{"model": "image VQ-VAE", "dataset": "regions of photos with short descriptions (Visual Genome)", "crop_scale_min": 0.5, "bottleneck": "vq", "encoder_depths": [2, 4, 4], "decoder_widths": [32, 64, 128, 128], "decoder_upsampling": "nearest_conv", "residual_init": "zero_last", "lr_schedule": "cosine", "warmup_steps": 280}
Rows from block 6 of the encoder of a small image VQ-VAE, named by matrix and row number. Rows with one number belong to one channel. Each number is 128 + 24 x the weight over its row's rms, rounded and kept within 0 to 255. All counts start at 0.
After each channel's rows are labels from the 100 images, of 14976, where the channel reaches its highest value: "colour at peak" is the nearest of a few named colours to the mean colour under the peak. Only what is clearly more common there than usual is listed. The data: regions of photos with short descriptions (Visual Genome). In brackets: how many of the 100.
# r30: branch 2 reduce pointwise conv (encoder.blocks.6.r3.0.weight, 160x320x1x1), inputs 107-213
# b30: branch 2 3x3 conv (encoder.blocks.6.b3.0.weight, 240x160x3x3, transposed, each kernel summed), outputs 120-239

r30.11 [114 113 106 149 161 136 117 109 108 144  99 113 125 116 115 134 128 139 120 144 153 130 194 120 102 159  90 160 130 121 112 117 140 100 104 115  81 130  89 101 129  95 151 109 132 153 144 118 155 102 100  91 125 118 121 120 202 185 121 129 100 114 135  98 146 145 137 146 114 129 108 149 155 130 120 121 104 123 101 122 107 120 151 146 151 112 136 162 138 156 129 165 111 137 112 148 120 143 120 107 121 111 162  93 142 166 117]
b30.11 [ 82  95 130 117 139 119 145 108 128 165 158 146  94 116 122 116 137 145 123 105  70 118 107 124 132 111 146 144 139 144  83 111 129  98 120 168 116 128 129 127  70 116 115 199 112 119 149 141 115 116 155 141 119 136 172 132 106 118 143 111 135 115 147 169 116 114 161  96 145 112 143 102 153 104  71 115 136 118 127 142 136 131 111 127 138 101 139 135  72 137 143 122 116 112 170 153 105 154 123 108 124 175 117  95 107 100 135 151 150 130 136 159  92  77 103 142 124 135 136  95]
colour at peak: blue (30)

r30.106 [118 124 172 120  80 124 107  99  74 127 129 140 132 156 103  93 145 133 129 149  72  91  95 133 122  98 140 139 156 148 107 101 133 142  97 141  89 147 129 164 151 148 126 117  97  90 119  86 126 130  81  64  69 116 108 107 140 141 173 128 127 132 162 137 167  78 138 148 144 124 130 138  73 113 129 101 100 132  94 128 120 146 100  86 113 136 128  90 104 133  94  45 107 152 124 142 135 135 119 144 114 114 140 129 154 116 109]
b30.106 [110 137 107 128 127 141 141  72 121 142  88 153 106 108 119 142  86 190 126 158 122 112 134 121  97 139 153 108 108 155 154 156 102 138 104 164 127 109  91 103 131 140 129 112 146 107 108 138 109  97 140 103  89 130 140 142 118 132 107 122 138 116  98 135 114 133 141 117 132 127 117 161 104 117 129  93 133 120 129 164 137 138 129 111 119 137 134 133 131 127 178 111 110 134 122 157 140 150 107  83 121 140 113 141  76 135 131 154 157 148  78 128 118  78 129 109 114 134 140 116]
colour at peak: pink (25)

r30.30 [106 161 103 138 123  93 125  89 119 124  73 107 128 131 120 120 124 124 112 116 116 120 131 116 119 103  88 197 124 158 115 147 129 106 104 148  65  98 125 137 161  66 104 120 123 143 127 168 143  98 127  90  93 138 168 125 126  99 147 167 111 115 138 112 158  75 103 135 125 129 135 118 143 106 135 130 153 141 109 131  97  66 119 103 139 115 130 118 161 111 163  89 127 104 134 128 124 142 113 113  98 129 109 110 175 141 147]
b30.30 [113 150 156 122 171 120 121 141 170 118 135 197 136 132  91  91 156  72 103 122 144 128 141 112 120 171 144 155 140 160 127 147 134 181 120 125 146 130 141  96 126  98 159 185  90 100 141 138 127 174  65 121 108 106 131 116 121 119 124 144 185 156 112 133 123 105 149 131 137 123 171 115 110 159 133 138  88  88 137 119  53 120 146 156 155 149 155 109 119 136 126 139 130 143 126 141 137 133 154 119 108  93 129 110 109 144 118 145 118 148 140 116 160 149 129 153 129 124 162 145]
colour at peak: pink (53)

r30.89 [104 113 115  98 183 147  91 130 131 121 102 115 134 165 121 105 131 116 143 168  71 100 154 121 127 119  81 160 126 157 131 153 169  72 144 104 141 123 126 148 147 141  78 115  65 135 119 134 130 144 114 118 110 129 169 109 117 104 128 115 109 151 143 126 132 110 143 121 180 167 102 116  91 150 165 189 132 154 170 149 138 112 175 201  82 125 110 113  68 135 165 137 106 117 113 123 119 113  89 105  99 131 142 121 139 126  95]
b30.89 [119 134 122 118 118 171 145 128 125 105  94 114 125  95  91 114 129 136 132 116 115 101 143 132 132 102 118 119  78 118 104 124  93 142 163 116  89  97 101 101 106 150 119 129 122 112  43 140 142 108  88 138 126 127 123 121 120  89 133 138 120 126  82 164 117 123 156 113 118 160 113 130 117 142 102 110 129 147 106 121 116 115 141 113 154 116 110 118 140  94 160 118 102 171 157 132 129 140 128  83 108 141  90 145  78 148 157 147 121 156  93 125 165 132 129 158 128 145 146 157]
colour at peak: brown (63)

r30.60 [128 139 143 120 161 142  85 129 164 139 107 121 130 149 117 112 131 175 133 147 109 127 171 127 101 118 142 143 119 126  80 115 134 126 102  92  92  82  75 120 135 143 160 128 150 163 154 132 140  87 146 107 126  79 114  67 105 130 129 126  60 137 150  58 153 141 109 110 163 112  97 135 136 134 109 123 157 158 134 134 190 121 106 138 114 135 132 145 129  81 106 132  82 137 125 114 151 168 117 152 111 129  89 161 126 124 139]
b30.60 [ 96 156 134 130 159 137 118 155 131 138 106  99  98  81 115 133 152 112 132 163 127 120 173 144 126 108 121 115 135 114 107 112  86 153 148 104 103 113 143 118  81 158  77 144  92 130  91 124 171 112 106 153 129 122 117 166 133 144 187 112 103 116 121 180  79  90 138  86 118 141 130 148 140 160 100 130 124 151 141 137  85 134  90 131 157 123 142 140 134 105 119 102 112  95 130 131 104 136 101 120 128 123 156 122  86 141 124 124 143 141 153 125 156 120 159 117 127 170 125 131]
colour at peak: black (89)

r30.130 [160 126 141 130  83  81 157 126 120 126  92 128 142 113 159 108 148 134  71  87  94 155 107 112 136 120  89 163  78 123  93 125  88 126 141 176 112 177 136 133 105 142 117  90 133 116  97 113 147 113 108  84 117 144 111 146 131 104 133 129 107  82  78 135 120  67 135 131 123 151  86 155 118 119  53  84 152 131  62 148 109 120  82  86 121  86 117 118 106 110 111  57 134 143 149 119 119 110  80 100 116  99 202 121 145 155 130]
b30.130 [109 125 107 125 154 190 119  88 108 153 126 143 123 128 120 136  95 171 127 150 155 105 134 120 131 136 137 114 167 144 146 110 150  96 160  93 110 138 164  93  81 129 114  80 150 178 103 123 138 103  84 108 139 134 103 155 148 115 112 132 108 139 126 122  99 109 158 136 145 106 100 138 136 129 153 133 109 157 149 155 141 111 104 158 144 130 161 136 108 138 126 140 134 116  97 126 159 127 115 129 124  60  93  81 122 129 136  78 120 153 152 160 108 118 125  96  83 120 151  84]
colour at peak: brown (73)

r30.33 [150 131 131  91 108  99 194 123 135 105 126 119 109 161 141 162 107 108 139 130 164  96  95 171 138 161 130 113 165 153 110 104 114 122 106 140 110 162 149 128 140 114 128 136 112 106 123 140 192  90 134 124 129 146 185 141  92 115 130 174 160 127  71  67 126 140 151 112 115 141 129 143 125  81 146 149 107 136 126 118 142 167 169  97 123  87 134 137 134 146 149 109 159 142 113 115 115  60 122 149 144 136 151  85 144 124 148]
b30.33 [156 144 113 132 110  93 143 114 106 129 113 118 127 109 114 149 116  89 129 129 156 144 189 123  78 156 106 137 120 164 126 103  98 133  93 128 110 200 151 103 124 127 143 137 143 121  98 150 145 123 115 114 133 149 118 126 140 131 130 125 140 148 108  83  93 100 143 109  98  99  99 128 138 124 112 141 142 112 130  71 142 148 134 121  97 122 141  86 158 114 136  74 101 110 106 144 173 145 159 147 154 118 142 133 123 141  94 108 153 123 102 128 134  92 141  79  94 133 171 139]
colour at peak: pink (37)

r30.13 [137 110 134 142 160 160 102 116 163 157 100 112 121 130 151 120 113 116 151 100 110  97  86 147 122 126 148  88 147 175 100 151 150 124 115  92 140 149 135 129 130 155 144 120 138 113 173 177 139 114 114 151 165 117  90  71 101 118 158 153 121 111 105 145 130 146 109 115 159 142 150 161 133 140 125 184 142 102 162 137 127 127 123 167  76 124 138 112 109 179 158 152  97 105 120 132 138 131 110 122 123 153 158 114 124 124 123]
b30.13 [128 128 138 122 116 180 134 133 127 111 155 131 135 122 107  54 102 121 148 101 148 143 144 125 156 157  99 166 121 168  96  91 122 169 133  61 158 105 130 158 116 126 114 121 102  75  84 147 148 149 107 181 105 129 120 144 121 100 155 133 151 177  66 168 136 121 142  73 143 122 134  94 129 113 136  94  96 126 131  84 138 120 110 167 165 163 130 111 181 128 132 101 102 139 137 144 181  96 105  95 157 143 152 183 164  95 123 140 117 116 146 116 131 165  99 154 119 127 121 169]
colour at peak: grey (77)

r30.126 [147 177  96 139 137 124 106 130  72 147 105 104 157 175 106 112 158 115  54 110  99 120 116 143 195 159 138  94 125 134 103 117 131 144 136 110 117 102 103 110 195 116 112 140 146 132 111 122 153 124 120  82  96 139 136 139 154 158 156 171 132 147 116 110 110 148 115 121 169 120 135 146 131 168  70 165  78 152 160  81  97 110 146 107 104  64 141 133 107 142 183 132 105 158 121 144 133  94 156 144 142 112 127  84 123 157 120]
b30.126 [ 95 184 116 140 108  99 114 116 124 143 127 113 106 178  88  88 119  91 122 138 123 130 164  88 126 106 105 114 104  82  74 125 109 114 132 153 183 167 133 115 113 119 156 114 146 118  98 150 116 133 155 121 146 141 159 122 145 159  72 109 124 137 131 106 113 161 132 122 118 118 164 111 126  80 142  97 177  72 110 105 176 121  97  96 125 155 111 106 143 137 155 123 113 113 125 128 155 159 113 164 156 145 156  98  91 108 117  79 135 132 111 171 143 130  85 164 121 127 153 128]
colour at peak: grey (66)

r30.41 [156 145 108 131 134 152 121 101 141 138  92  94 104  99  96 130 116  94  75 126 129 116 123 121 112 105 158 119 134 125 120 157 174 116 139 145 132 181 118 138 118 150 141 128 125  86 170 113  87  82 111  89 157  86 140 100 133 150 120 151 101 105  94 156 181 127 120 148 103  89 120 134 105 121 150 111 109 115 124 109 107 163 129 180  97 147 139 101 139 105 156 120 127 157 171 166 125 158 130 144 131 171 113 148 111 122 144]
b30.41 [ 93 123 151 169 149  94 112 153  91 118  99 111 111  91 144 106 119 126 140 114 145 102 135 105 114 104 150 146 148  91 167 128  86 164  90 162 124  97 112 137 117  96  82 184 149 106 168 130 103 166 144 143 129 144 124  90  78 118 148 163 151  93 110 119 119 135 150 118 116 123 127  97 112 148 126 126 107 129 105 109 134 160 112 137 107 120 122 127 100 152  89 107  94 101 109 169 162 109 172 130 136 128 124 119 171 144 130 125 128  96 154 154 104 105 138 105 182 129 139 108]
colour at peak: black (100)

r30.23 [108  96 183 144 108  71 150 118  94 164 149 130  99 102 145 144 117 102 120  99 109 133  69 106 136 123 145  88 135 172 146  92 165 161 110 137 111 115 127 149 161 117 136 123 134  98 113 144 104 121 132 146 114  70 144 159 118 124  86 101 196 120  84 117 136 177 109 114 149 116 165 106 131 128 108 139 137 125 114 104 123 165 104  61 134  97 178 120 174  82 137 141  58 169 128 122 127 120 120 130 114 114 113 146 107 124 125]
b30.23 [137 117 116 121 107 109 141 117 125 130 102 117 124 118 129 152 120 116  70 116 133 103  90 128 103 173 123 126 148 123  85 105 146 155 112 131 147 159 114  86 129 168 131  96 121 116 102 119 170 103 129 132  65 125 135 105 119 111 107 101 140 105 141 128 127  87 199 144 121 139  88 111 147 135 132 106 105 129 138 161  98 126 114  28 125 125 160 135 105 115 120 140  77 107 154 110  89 136  91 108 111 103 119 119 143 137 152 121 148 116 127 108 119 106  72 130 136 115 110 131]
colour at peak: blue (31); cyan (28)

r30.84 [126 131 106 140 108 114 133 125 110  74  80 125 148 139 173 142 128 114 124 140 119  76  79 107 143 115 122 134 132 193 132 107 100  88 136 103 173 104 137 138 130 149 128 167 132 159 120  94 106 148  42 111  94 111 110 135 133  94 151 124  94 155 134  75 131 164 126  51 157 137 119 113 128 126 126 151 162 135 159 171  94 147 110 106 133  79 141 102 152 132 107 148 109 108 125 130 116 146 122 149 110 133 161 105 116 108 133]
b30.84 [ 88 137 127 142 128 134 149 145 126 146 111 152 144  92 133  98 130 139 110 154 145  84 142 179 149 150 141 113 103 134 166 146  88 109  89 167 101 114 130 121 161 103 135 192  91 138 170 147  67 129 115 128 138  97 150 113 134 134 137 123 113 124 140 154 138 122 130 110 123 104  79 126  95 164 121 111 145 106 140 171  99 124  80 132 112 131 103 101 123 139 122 144  92 135 112 117 135 125 123 117  97 110 121  86  89 167 148 129 112 143 139 137 109 135 101 189 130 148 173 141]
colour at peak: black (81)

r30.97 [114 127 135 108 127 133 116 123  92 137  95 121 155  97 137 112 141 124 118  73 102 134 178 104 173 114 127 115  78 111 100 147 104 129 150 118 132 105  37 136 128 118 128 158 177 146 116  96 139 153  70  83 119 155 106 109 136 129 163 174  89 144 103 126 151 107 112 138 127 123 113 123  75 151  79 139 157 118 107 159 109 134 110  75 103 176 141 128  99 141 104 111 136 132 120 147 115 118 130 124 127  95 120 107 155 144 135]
b30.97 [127 137 121 129 128 128 176 115  80  87 133 114  99  86 142 116 138 140 165 157 133  62 115 129 133 138 136 123 152 108  74 156 101 138 161 123 121 118 142 108 155 115 123 176 166  84 129 110 115 120  91 168 170 130 166 129 144 121 115 144 133 108  93 118  85 154 133 144  89 133 108  87  79 157 136 170 116 132 137 109  72 121 108 145 129 109 118 129  96 155 133 130 128 114 142 183 146 136 135 115 119 101 121  87  99 148 116  97 137 130 123 142 165 141 135 102 162 103 162 144]
colour at peak: black (99)