From a checkpoint of a small image VQ-VAE.
Model: 6.32M parameters, encoder activation relu, encoder depths [2, 4, 4], decoder norm instancenorm, decoder widths [32, 64, 128, 128].
Data: trained on regions of photos with short descriptions (Visual Genome), 203450 training examples, 3.5 epochs.
Rows from block 3 of the decoder, named by matrix and row number. Rows with one number belong to one channel. Each number is 128 + 24 x the weight over the matrix's rms, rounded and kept within 0 to 255. All counts start at 0. Numbers have three digits each.
# convs0: first 3x3 conv (decoder.decb.0.0.convs.0.weight, 128x128x3x3), inputs 112-118, a 3x3 kernel for each
# convs1: second 3x3 conv (decoder.decb.0.0.convs.1.weight, 128x128x3x3, transposed), outputs 112-118, a 3x3 kernel for each
convs0.80:119103086094088106133100117105107110103115130090122107140106101154115097149147113138137134114143157127170156144166154097106071126170122134123119101119136186166132183113144114138147115139110
convs1.80:127155142131145135149152142128154159122172161120161169154127105150113106151180156147144110111133089106151103140108109092135110108116115105110136103144098091136152087144123095124141080129133
convs0.81:089102086107139167087109130114101093144130110079085099105096122123121137106105115124095104122137149092134118118074096153143100141116103128104085125143098122128135071132150128117131143094104
convs1.81:119168132130128128146137142150142126124147153120117135104125123144169140160128122102150144094141152124097107121105142131151139142135144143116167126107119145134131114142126115112161091124168
convs0.82:111127096167088083154124162101121139116126144121121141138131134123142157105110161115114143119118122146140162145130126154171182120127121146124116154142132140160145129125142116140145139115105
convs1.82:122138073120158140137151120152126125119118121111134144092115167098097121124104113127117156146129129151104120125126114106130156087127120100131070095093066130140134128122128181133134101109161
convs0.83:129117081131095135163168145139085146120100156143095098169120109138099100143145107168172123089129075067160111126150131149190082134162138153161134122125092136139145142129136132131102108092128
convs1.83:126146128140063133132134134113138134118117140090158166141111065114105128192167152127139126117096121160120075139066113109113104132110139131130156100099116127128099137179117145103120151168113
convs0.84:115100113111099165127135125164167161074102123091106137115125120140137153116082104074104125121131145129111114140165136152139134150150136172165155122135139135155155133143133117131176100137127
convs1.84:150103125103134117144098114122145154126129153107131132144182171144136109175132165101120124107139116158123142118092122116121143104104136138095123178108121135102138140131127134121138124101139
convs0.85:122084119096120165119102075123132112108110116140129143152139107155187126140177138114128115110147127112092102134135157149114103167118138111144140107107120111172116108110124114089109134105122
convs1.85:154163128128142167142129116131128112123094114146160154141139146066063101101098128132129138107126102137104118152135134122138132096153124101085137107124098125144128157150105148136144157131140
convs0.86:131118120139081102141097113121132152144118130128104099115114127125149129143141127106114138134145147133128141117128112107169087147131117117131160105134127147129126137073101123077142129127129
convs1.86:135137145138149147091091124130129138199119151131084126100139093118170127108110140134129117103145123124114131118114138076074133153129157125121177137126107123140092152133113156133142124153166
convs0.87:135095132154134133121104128132092105111111106135149130166132078139180147148148130101127151141147095118117114104139089134145148104129141101104094160180149116138092165045105150130108115108101
convs1.87:098159139120120175162144132118144115118125118127074073118094105151143112110105120112169144081140160148144175157135138124111135131160115099086123108093104103112145081122104162132133091115119
convs0.88:127139146085092108163140168133149137118148124088135140084094096164177115144148122156145123170158145121127131120143162132108127140128111146134131138158161144159126127124130148124117110108185
convs1.88:111114131116182137127124133100115117102107112097131129138131123065091083188165194121142130125126116098126091164162157097080122110105148109104126102115114102072087100107123126150143134096100
convs0.89:114110127163139124100088114131137134097138170151170135108120113111101095069101096115108088139131110123155124050140132093130110180142149143177128120131107135162143149097117132082132160164175
convs1.89:181159114147140071104105136087110112104095098146127115132172153152177121134145142079115133132162124145119125135099126140098167153134143092072128134085138124087104098097130128111133158150121
convs0.90:101092114115130105143143125084112127148173159123114084156172127120109071117113096137156130133129133163092076147113130128146160160130106132140104143193107133158132149117113127133107114130114
convs1.90:095125150123136109137110112118143149158156149130181164114123136131131136126122146118112148066107105100108140096154107089123095097150120125116129102098085128101091135109131134129122125146153
convs0.91:117120113103122137156106084122119136077152140108119123121088160119149170132104166145098117125146172082086121148119099073105121131127105113152105122176138077081074123124088156202148131143118
convs1.91:115136112109146118149134102143137109106110124100113127110104132143160138139147148128136135125155136138100098135135169113162156150158138115132153135083099112117122130105084149096122139136130
convs0.92:120092067131101153169124135104136185150151142144101116138181151144116137132134151174129111186192189110096167134130112147210126103128157120096157119179105109104126176111153172142159106081144
convs1.92:135141114137122153149146144192126122165113100112132110116115091122110133155140137107096111073096127118101111137101109082108086130119120128125143154128100131139130135161145089084177145133124
convs0.93:118137147130138138134100076096131107118139163134120097127145077137150070130151101114121123116156136131121121170127152134135152113116126138138110098140139143120087106155117135132156142078132
convs1.93:155167144111161134123128114116121145133120116144133128109118112161139129136142121132150145128153170148133136135134122132120133112110101102098113132126124137117146154162162130129135113129154
convs0.94:152113128189104164164129126148121075154118096117151097117145191125159128114153147094120152133131171100120125120196101096177122137092118119146133124179165095121136155134173137106124138123138
convs1.94:090150121159126125156138122142115126175142152132146097114098112095127135117136136125131105107090137143136121135142128125146134118116124096099148109106173139077162120107108145142101152121115
convs0.95:129110112126107133115102110136135128106106117114095137094149143128137115157104113087108104134194123137121107145168164123152130146125141144121127129152111139183177123122146133161114127135130
convs1.95:127102153100116138169160123147176138179144149174127140134155128117141083121119172103138110134129120165083136123104127077113116103108114100118122091114135118140143121105113113075132156122144
convs0.96:130132146129108147117144153140152143127156129104122129141135131124084118186114133132130145149123194105142146140142121098113103154151122147117116183179122142077166104129114112139110118141102
convs1.96:092175106117132095217133107129089131133132146146129129106099138155154189103142158101162121105115110133152162128094075138138167158134173140153133133114105097126112108132148141085137135125106
convs0.97:143114134142120176078125111126076107167134147131157160133144127128113099143106108148151141121118116135140157154154149128077133130138159126089120152171135087102129099099124143157159143183151
convs1.97:101172139132137118103115106151133123109115084151124130187139140157134139103131142133151150117119096128143128115104111129127149167118113103108129109117160118115096104091139067106071170161142
convs0.98:118112113122155123078145118091096098110138106131135112145142158118102121122115117113136152158222140118151112092080095121174126086166136120104117129132116144172133132156111102160128134152139
convs1.98:102102146123126157122120121139136119134140090137132133133097112144081112125098096129072113138058147135105139148078147144113109138131182149127105169131118107141109108115101098113153161154150
convs0.99:133132113136169105122127131133100096156139129114111126110152090067135102129163116128162094163206122146185136121096106136122121116184141104109143131141125133148118125138088159155125138122101
convs1.99:120135147075123134119138106159156136149150127179118107153110142186127112113108115143138127132103123125137134147126146120090134148134159102117102114146098105091118102142114094147114108171133
convs0.100:101130129156157170145124107134168141121167155138149151178163091158154137117095123101145134122172122133136127155113101142127129116147145143142123132076131167115117109122143119127155112135117
convs1.100:162117124153182129127116092101078145072113106088081084136128095187177126166115137136122108100094108143106131135106116091067092167127138130132172132152152106093110107108123146097107096121126
convs0.101:132109119142092141163105149120112124125115144104109148143145130159159153111150161105129114119089106128060141116136133124112118092083110130146118115157102124130123157077122123115093143117130
convs1.101:093133092142160128158080099115150119131157140132133115097092106105110106113151123168185106138141146146146143124137157127089169148139158121076117154154153141145150179090128145119115121141130
convs0.102:145101185056111130128084138125191165116152144111122165123138089140122101113130163143161101150241114101131118116138152139132146128145097166141145127142113117108136125156108164120126135121109
convs1.102:106115112086174151117095126080119108117121104139138133166119168160107186186127161173120138092116138096105132166114122123115110157104111119142166173187163145141116142081145172081104119111109
convs0.103:131146137092106097081101096140119116132091140138107129149151148106124119142123100137154130137110188157135129162175122129147164107146133107108120122091134140118132123061119115100146127123142
convs1.103:138146137147166168146101150114139114153141122138131110135127110104128109133142130144131099127123099079122154118101118141114134109098080139124108151170132147127126134121113132094133125104153
convs0.104:143156137097129130182146133124161121111120102128166182122206144091107085138143102163132168134120086116103113125090106111112135137165154143135125142170104109105137106140094120102083128147135
convs1.104:174145142094154053142091102113089130129111135120100114095107132138109115120090140136118140135062084174141137125139128132153162100148130127127149110112137132102100138109127166147117172123106
convs0.105:078110097115162111094114110151153106133126087117089102145115123113086163140107167114158182114155138113117125121171112129142117115123109119089095157137134132107114152111143162116137127114158
convs1.105:142156159136099125162142145128130143169162147145123137123095132140092123156170157133100103116083178115075128118121123125132165115094097103104106118120126118108127181141127157134111126084102
convs0.106:095125131068099116147128090125140141130137122135143122114168154118127072134128089132130145145162117156126113152126087126105102112119138104141107142124071075148119121139159100095127135112126
convs1.106:131146145152165169151148146119135126146144153122127129115130155152151123131109141109153116123148135132130124124137150097105092138153126114103111129125128093129123120123110089105117114103145
convs0.107:140186157117136097121123112104149108115101057170140093094102160119120127127084124093096167127135161086085150121146112140155150122129141138134128112096076157124095111117087157132083121097124
convs1.107:149134131096117103123093107147136148156126142119147119089143146132183109120111111107097157118107161112138150146125098140107134112127116169164144176132097103136071115091090144103089169185130
convs0.108:141146146144134150108115161123129113168153099120127119098168122102169161106097089128125121118127146096140144152114128084125144159132132115094127152139095123090164125147143095150125124137131
convs1.108:093133113049178110097052074136092138137115089144088130120186158140127130128132148082096107099124113108101120108121103113131158140096149138145189128196130144180153166132154137093122129087113
convs0.109:139103120163106150135122152168141136181141121156134127090101118130166101134136128125131156178158142152131129106129169147123147127153091131125144195121147151140170121112129148192186124113084
convs1.109:115098089138133099122096086141151112149179128145106105133110161151136137149142161139103115121105132086091090127126136108107129143096139120113108131103123144103133148106125164130139123107140
convs0.110:135140153117108096111135123125137107130117119129094100116128135182129142093157129153176172137151113120125083114126133135200162089089104153155108103095099128143137102174131119139107082109104
convs1.110:141139110114161112094095129118108164165115119133126111128103138138121120165134173197110139105088115116090110127118129108090073125100103125139165133114105133121143121151117142087132151154115
convs0.111:136141143148119099158131163100113102165111103135128138107158127136182115135117133060133122117187135112100145111120152123148187125134144153133107141105120104104109121169154114154151113134128
convs1.111:099134133141152160105121124127165123130138110129179106135099167099143152121082137100113114125111107106111087141155102090104078116138134111159133156161136165150131168110080150115107133112106
convs0.112:118110146137147160130103110072093109109151134145131121105117148089122131099111149119123118125175154127174116132170111129192190135120145144110144160165186108116158156147130149209143116119074
convs1.112:118165116156099145187117131132136206126110169108123154129107143133141124157107155093144177130122152116125138124116121133110147152130103131096142119149092112101141081102124097131106127107132
convs0.113:129126127162110154120157128163145126111142148105133139121115083137123099103099123087136113165178144173151114107103107128125141149106119122148132126116155147145166128100133122110143136149134
convs1.113:121101115084096115122145095116148126124102150137121112130136080096142107112081101138095117142130150100076119106115154117164184098144102126119132132082152133114135098160084097123107135169138
convs0.114:127090129123105124101113118106114148129111122134085152099120104158161146141119131094115096110117055108127119130115140101136119130153168098114140143124175142108109083108120101088113141125122
convs1.114:152176133126134146125140111111138093125146114121139127118124138102101135100133155167122114186117131154098118138111118122135166134119145098106155142097123152113153119102122121104145126207114
convs0.115:098131136104096099125145111132149172096130181077091135116078121129137122114134126093167160106133122152153121107079161125130145115134105144127109148148158134172120142111169134108106156115125
convs1.115:147101126158134168079133168125166119159147118130148129125127126148136120164165153111124111121101148148152133156097113089087131110101112111137102116112103112115136116129096142122100083047172
convs0.116:082140126097139153127112066120142103076139136108146114121107118126201194130153158140133167105134126122114083136147105097150129127132133121124115105146104125122128172145133158139121144134116
convs1.116:136146120138098154136168097147164078157105134143113134112089145107151066105109117123120119118153121156109102127104119119100126161137086140129121170132138124142148106136100149101139124136132
convs0.117:086094109137116157117109117117143165104144137125166134120141142102137105128149143107164153148165159116124168109124095165125101161124107108106159147147107132090073138138095138194126109130137
convs1.117:096166148089130132135202161147114136117116133107084146154124147160145152128127168111160138130134122132131120172130134162132139187121136156141120166122120115110125084115141116121116120088131
convs0.118:116120109143145087119104113124143140126119130141136091134156127136152138135097078110132138124175188109119136096117147165151152134154125110155134140145150076118136149143167137119179127126127
convs1.118:126142113090151133140096128163129090158150111146115071156153126127074132081091121096104094097116100149107145108120134123159169133123169125142167104115124105113134122087135150126128160153115
convs0.119:174143126095133142116131132128121085129128115118137131136083119155093141120127126073181143143168154125179146098158144110154099127140155132109115128115121102144083122134102112127116127137174
convs1.119:153090107147131154123150132102124130116125135110175136113089118143174179144149177128113144151120112102088154108126108120162128112079104106079147137115179160132155136100103135128135111157115
convs0.120:154138126169157159114126122167133149127119132095116128185113078109114108113127141142170121169150145126125153104140150106102100166126149081108107115132144127132127151118131151133115114107149
convs1.120:107128105150102113139147120141113091127078134115071066120088109140130097119123122090112117157110161137116094159181164162168156153122158089080105145131128122120138178146166166135100129119087
convs0.121:141117144148138161147152160104143123140138144142179213141124120116120118098138100120103099096099174099110086079118101101131159105133133162190144167130078138124129153161123158157098120147112
convs1.121:134080120076108099137127165082075122115088131162093129128148116117129127148153150123147146128143104108136106132107087111150164156168179092076097133123107150131121125121124120109094078105096
convs0.122:166160123140123131149114143131121105157143126090111136112101137110151166071102137140089068103106152100107138141165106149135129121159145138138111128164123113169162140109086147119120113127116
convs1.122:120138167137104116140139122095117153108115136118148106175140122113114110138133130120127084138154187138114116120130143123101107116096096133145133136088139158129116114123127147124191131155159
convs0.123:112105111124154114121170144136116159108115112120143128137158122115103106118136128163113112126101065135116144125157157112146100122126081133117165147160198106139133130120123107107124134125134
convs1.123:123097149103135096153171144133128179140138146132126159147130127123174127113081120100154130135118160187140152106114130149159184111120147140118123096086128077103118137109117135136107118119147
convs0.124:166134124140121119117142158115094129132135149138115097116130131111114092151142111145096106109102109138111141141136136126184146126120130117094121119127109100091082130140128150163126108078085
convs1.124:097108133142116133107119128120123117163124111096080082119068084114153139114110130149132114113097101136103118120127157112088125132063122100159130132135153132149145150137126112098130122094142
convs0.125:112130124111141110129135107123132130141155131104148118122160141167119141130177150097087137127110137143149134129148142155143145116108130099129136163150141141108133160120139146142141128165153
convs1.125:126107097149208093137112095116092154149098130108104101094173054085118137135139132167152104098110093097155114100126154130153184164160141139106119103150111132134149113108115157121139121092119
convs0.126:103078124111148148111103118140154070107172094149136129117140146127098071103130116128155148132175117135169122141185088089167108140174107113140139122151122111152115127143124133148108131128116
convs1.126:151169103121156161141107152154035146141109144158107135112127144175109116144116160116121107109128116136070137138110180162126158100100094121130118097135111102113099128141167101160114120042120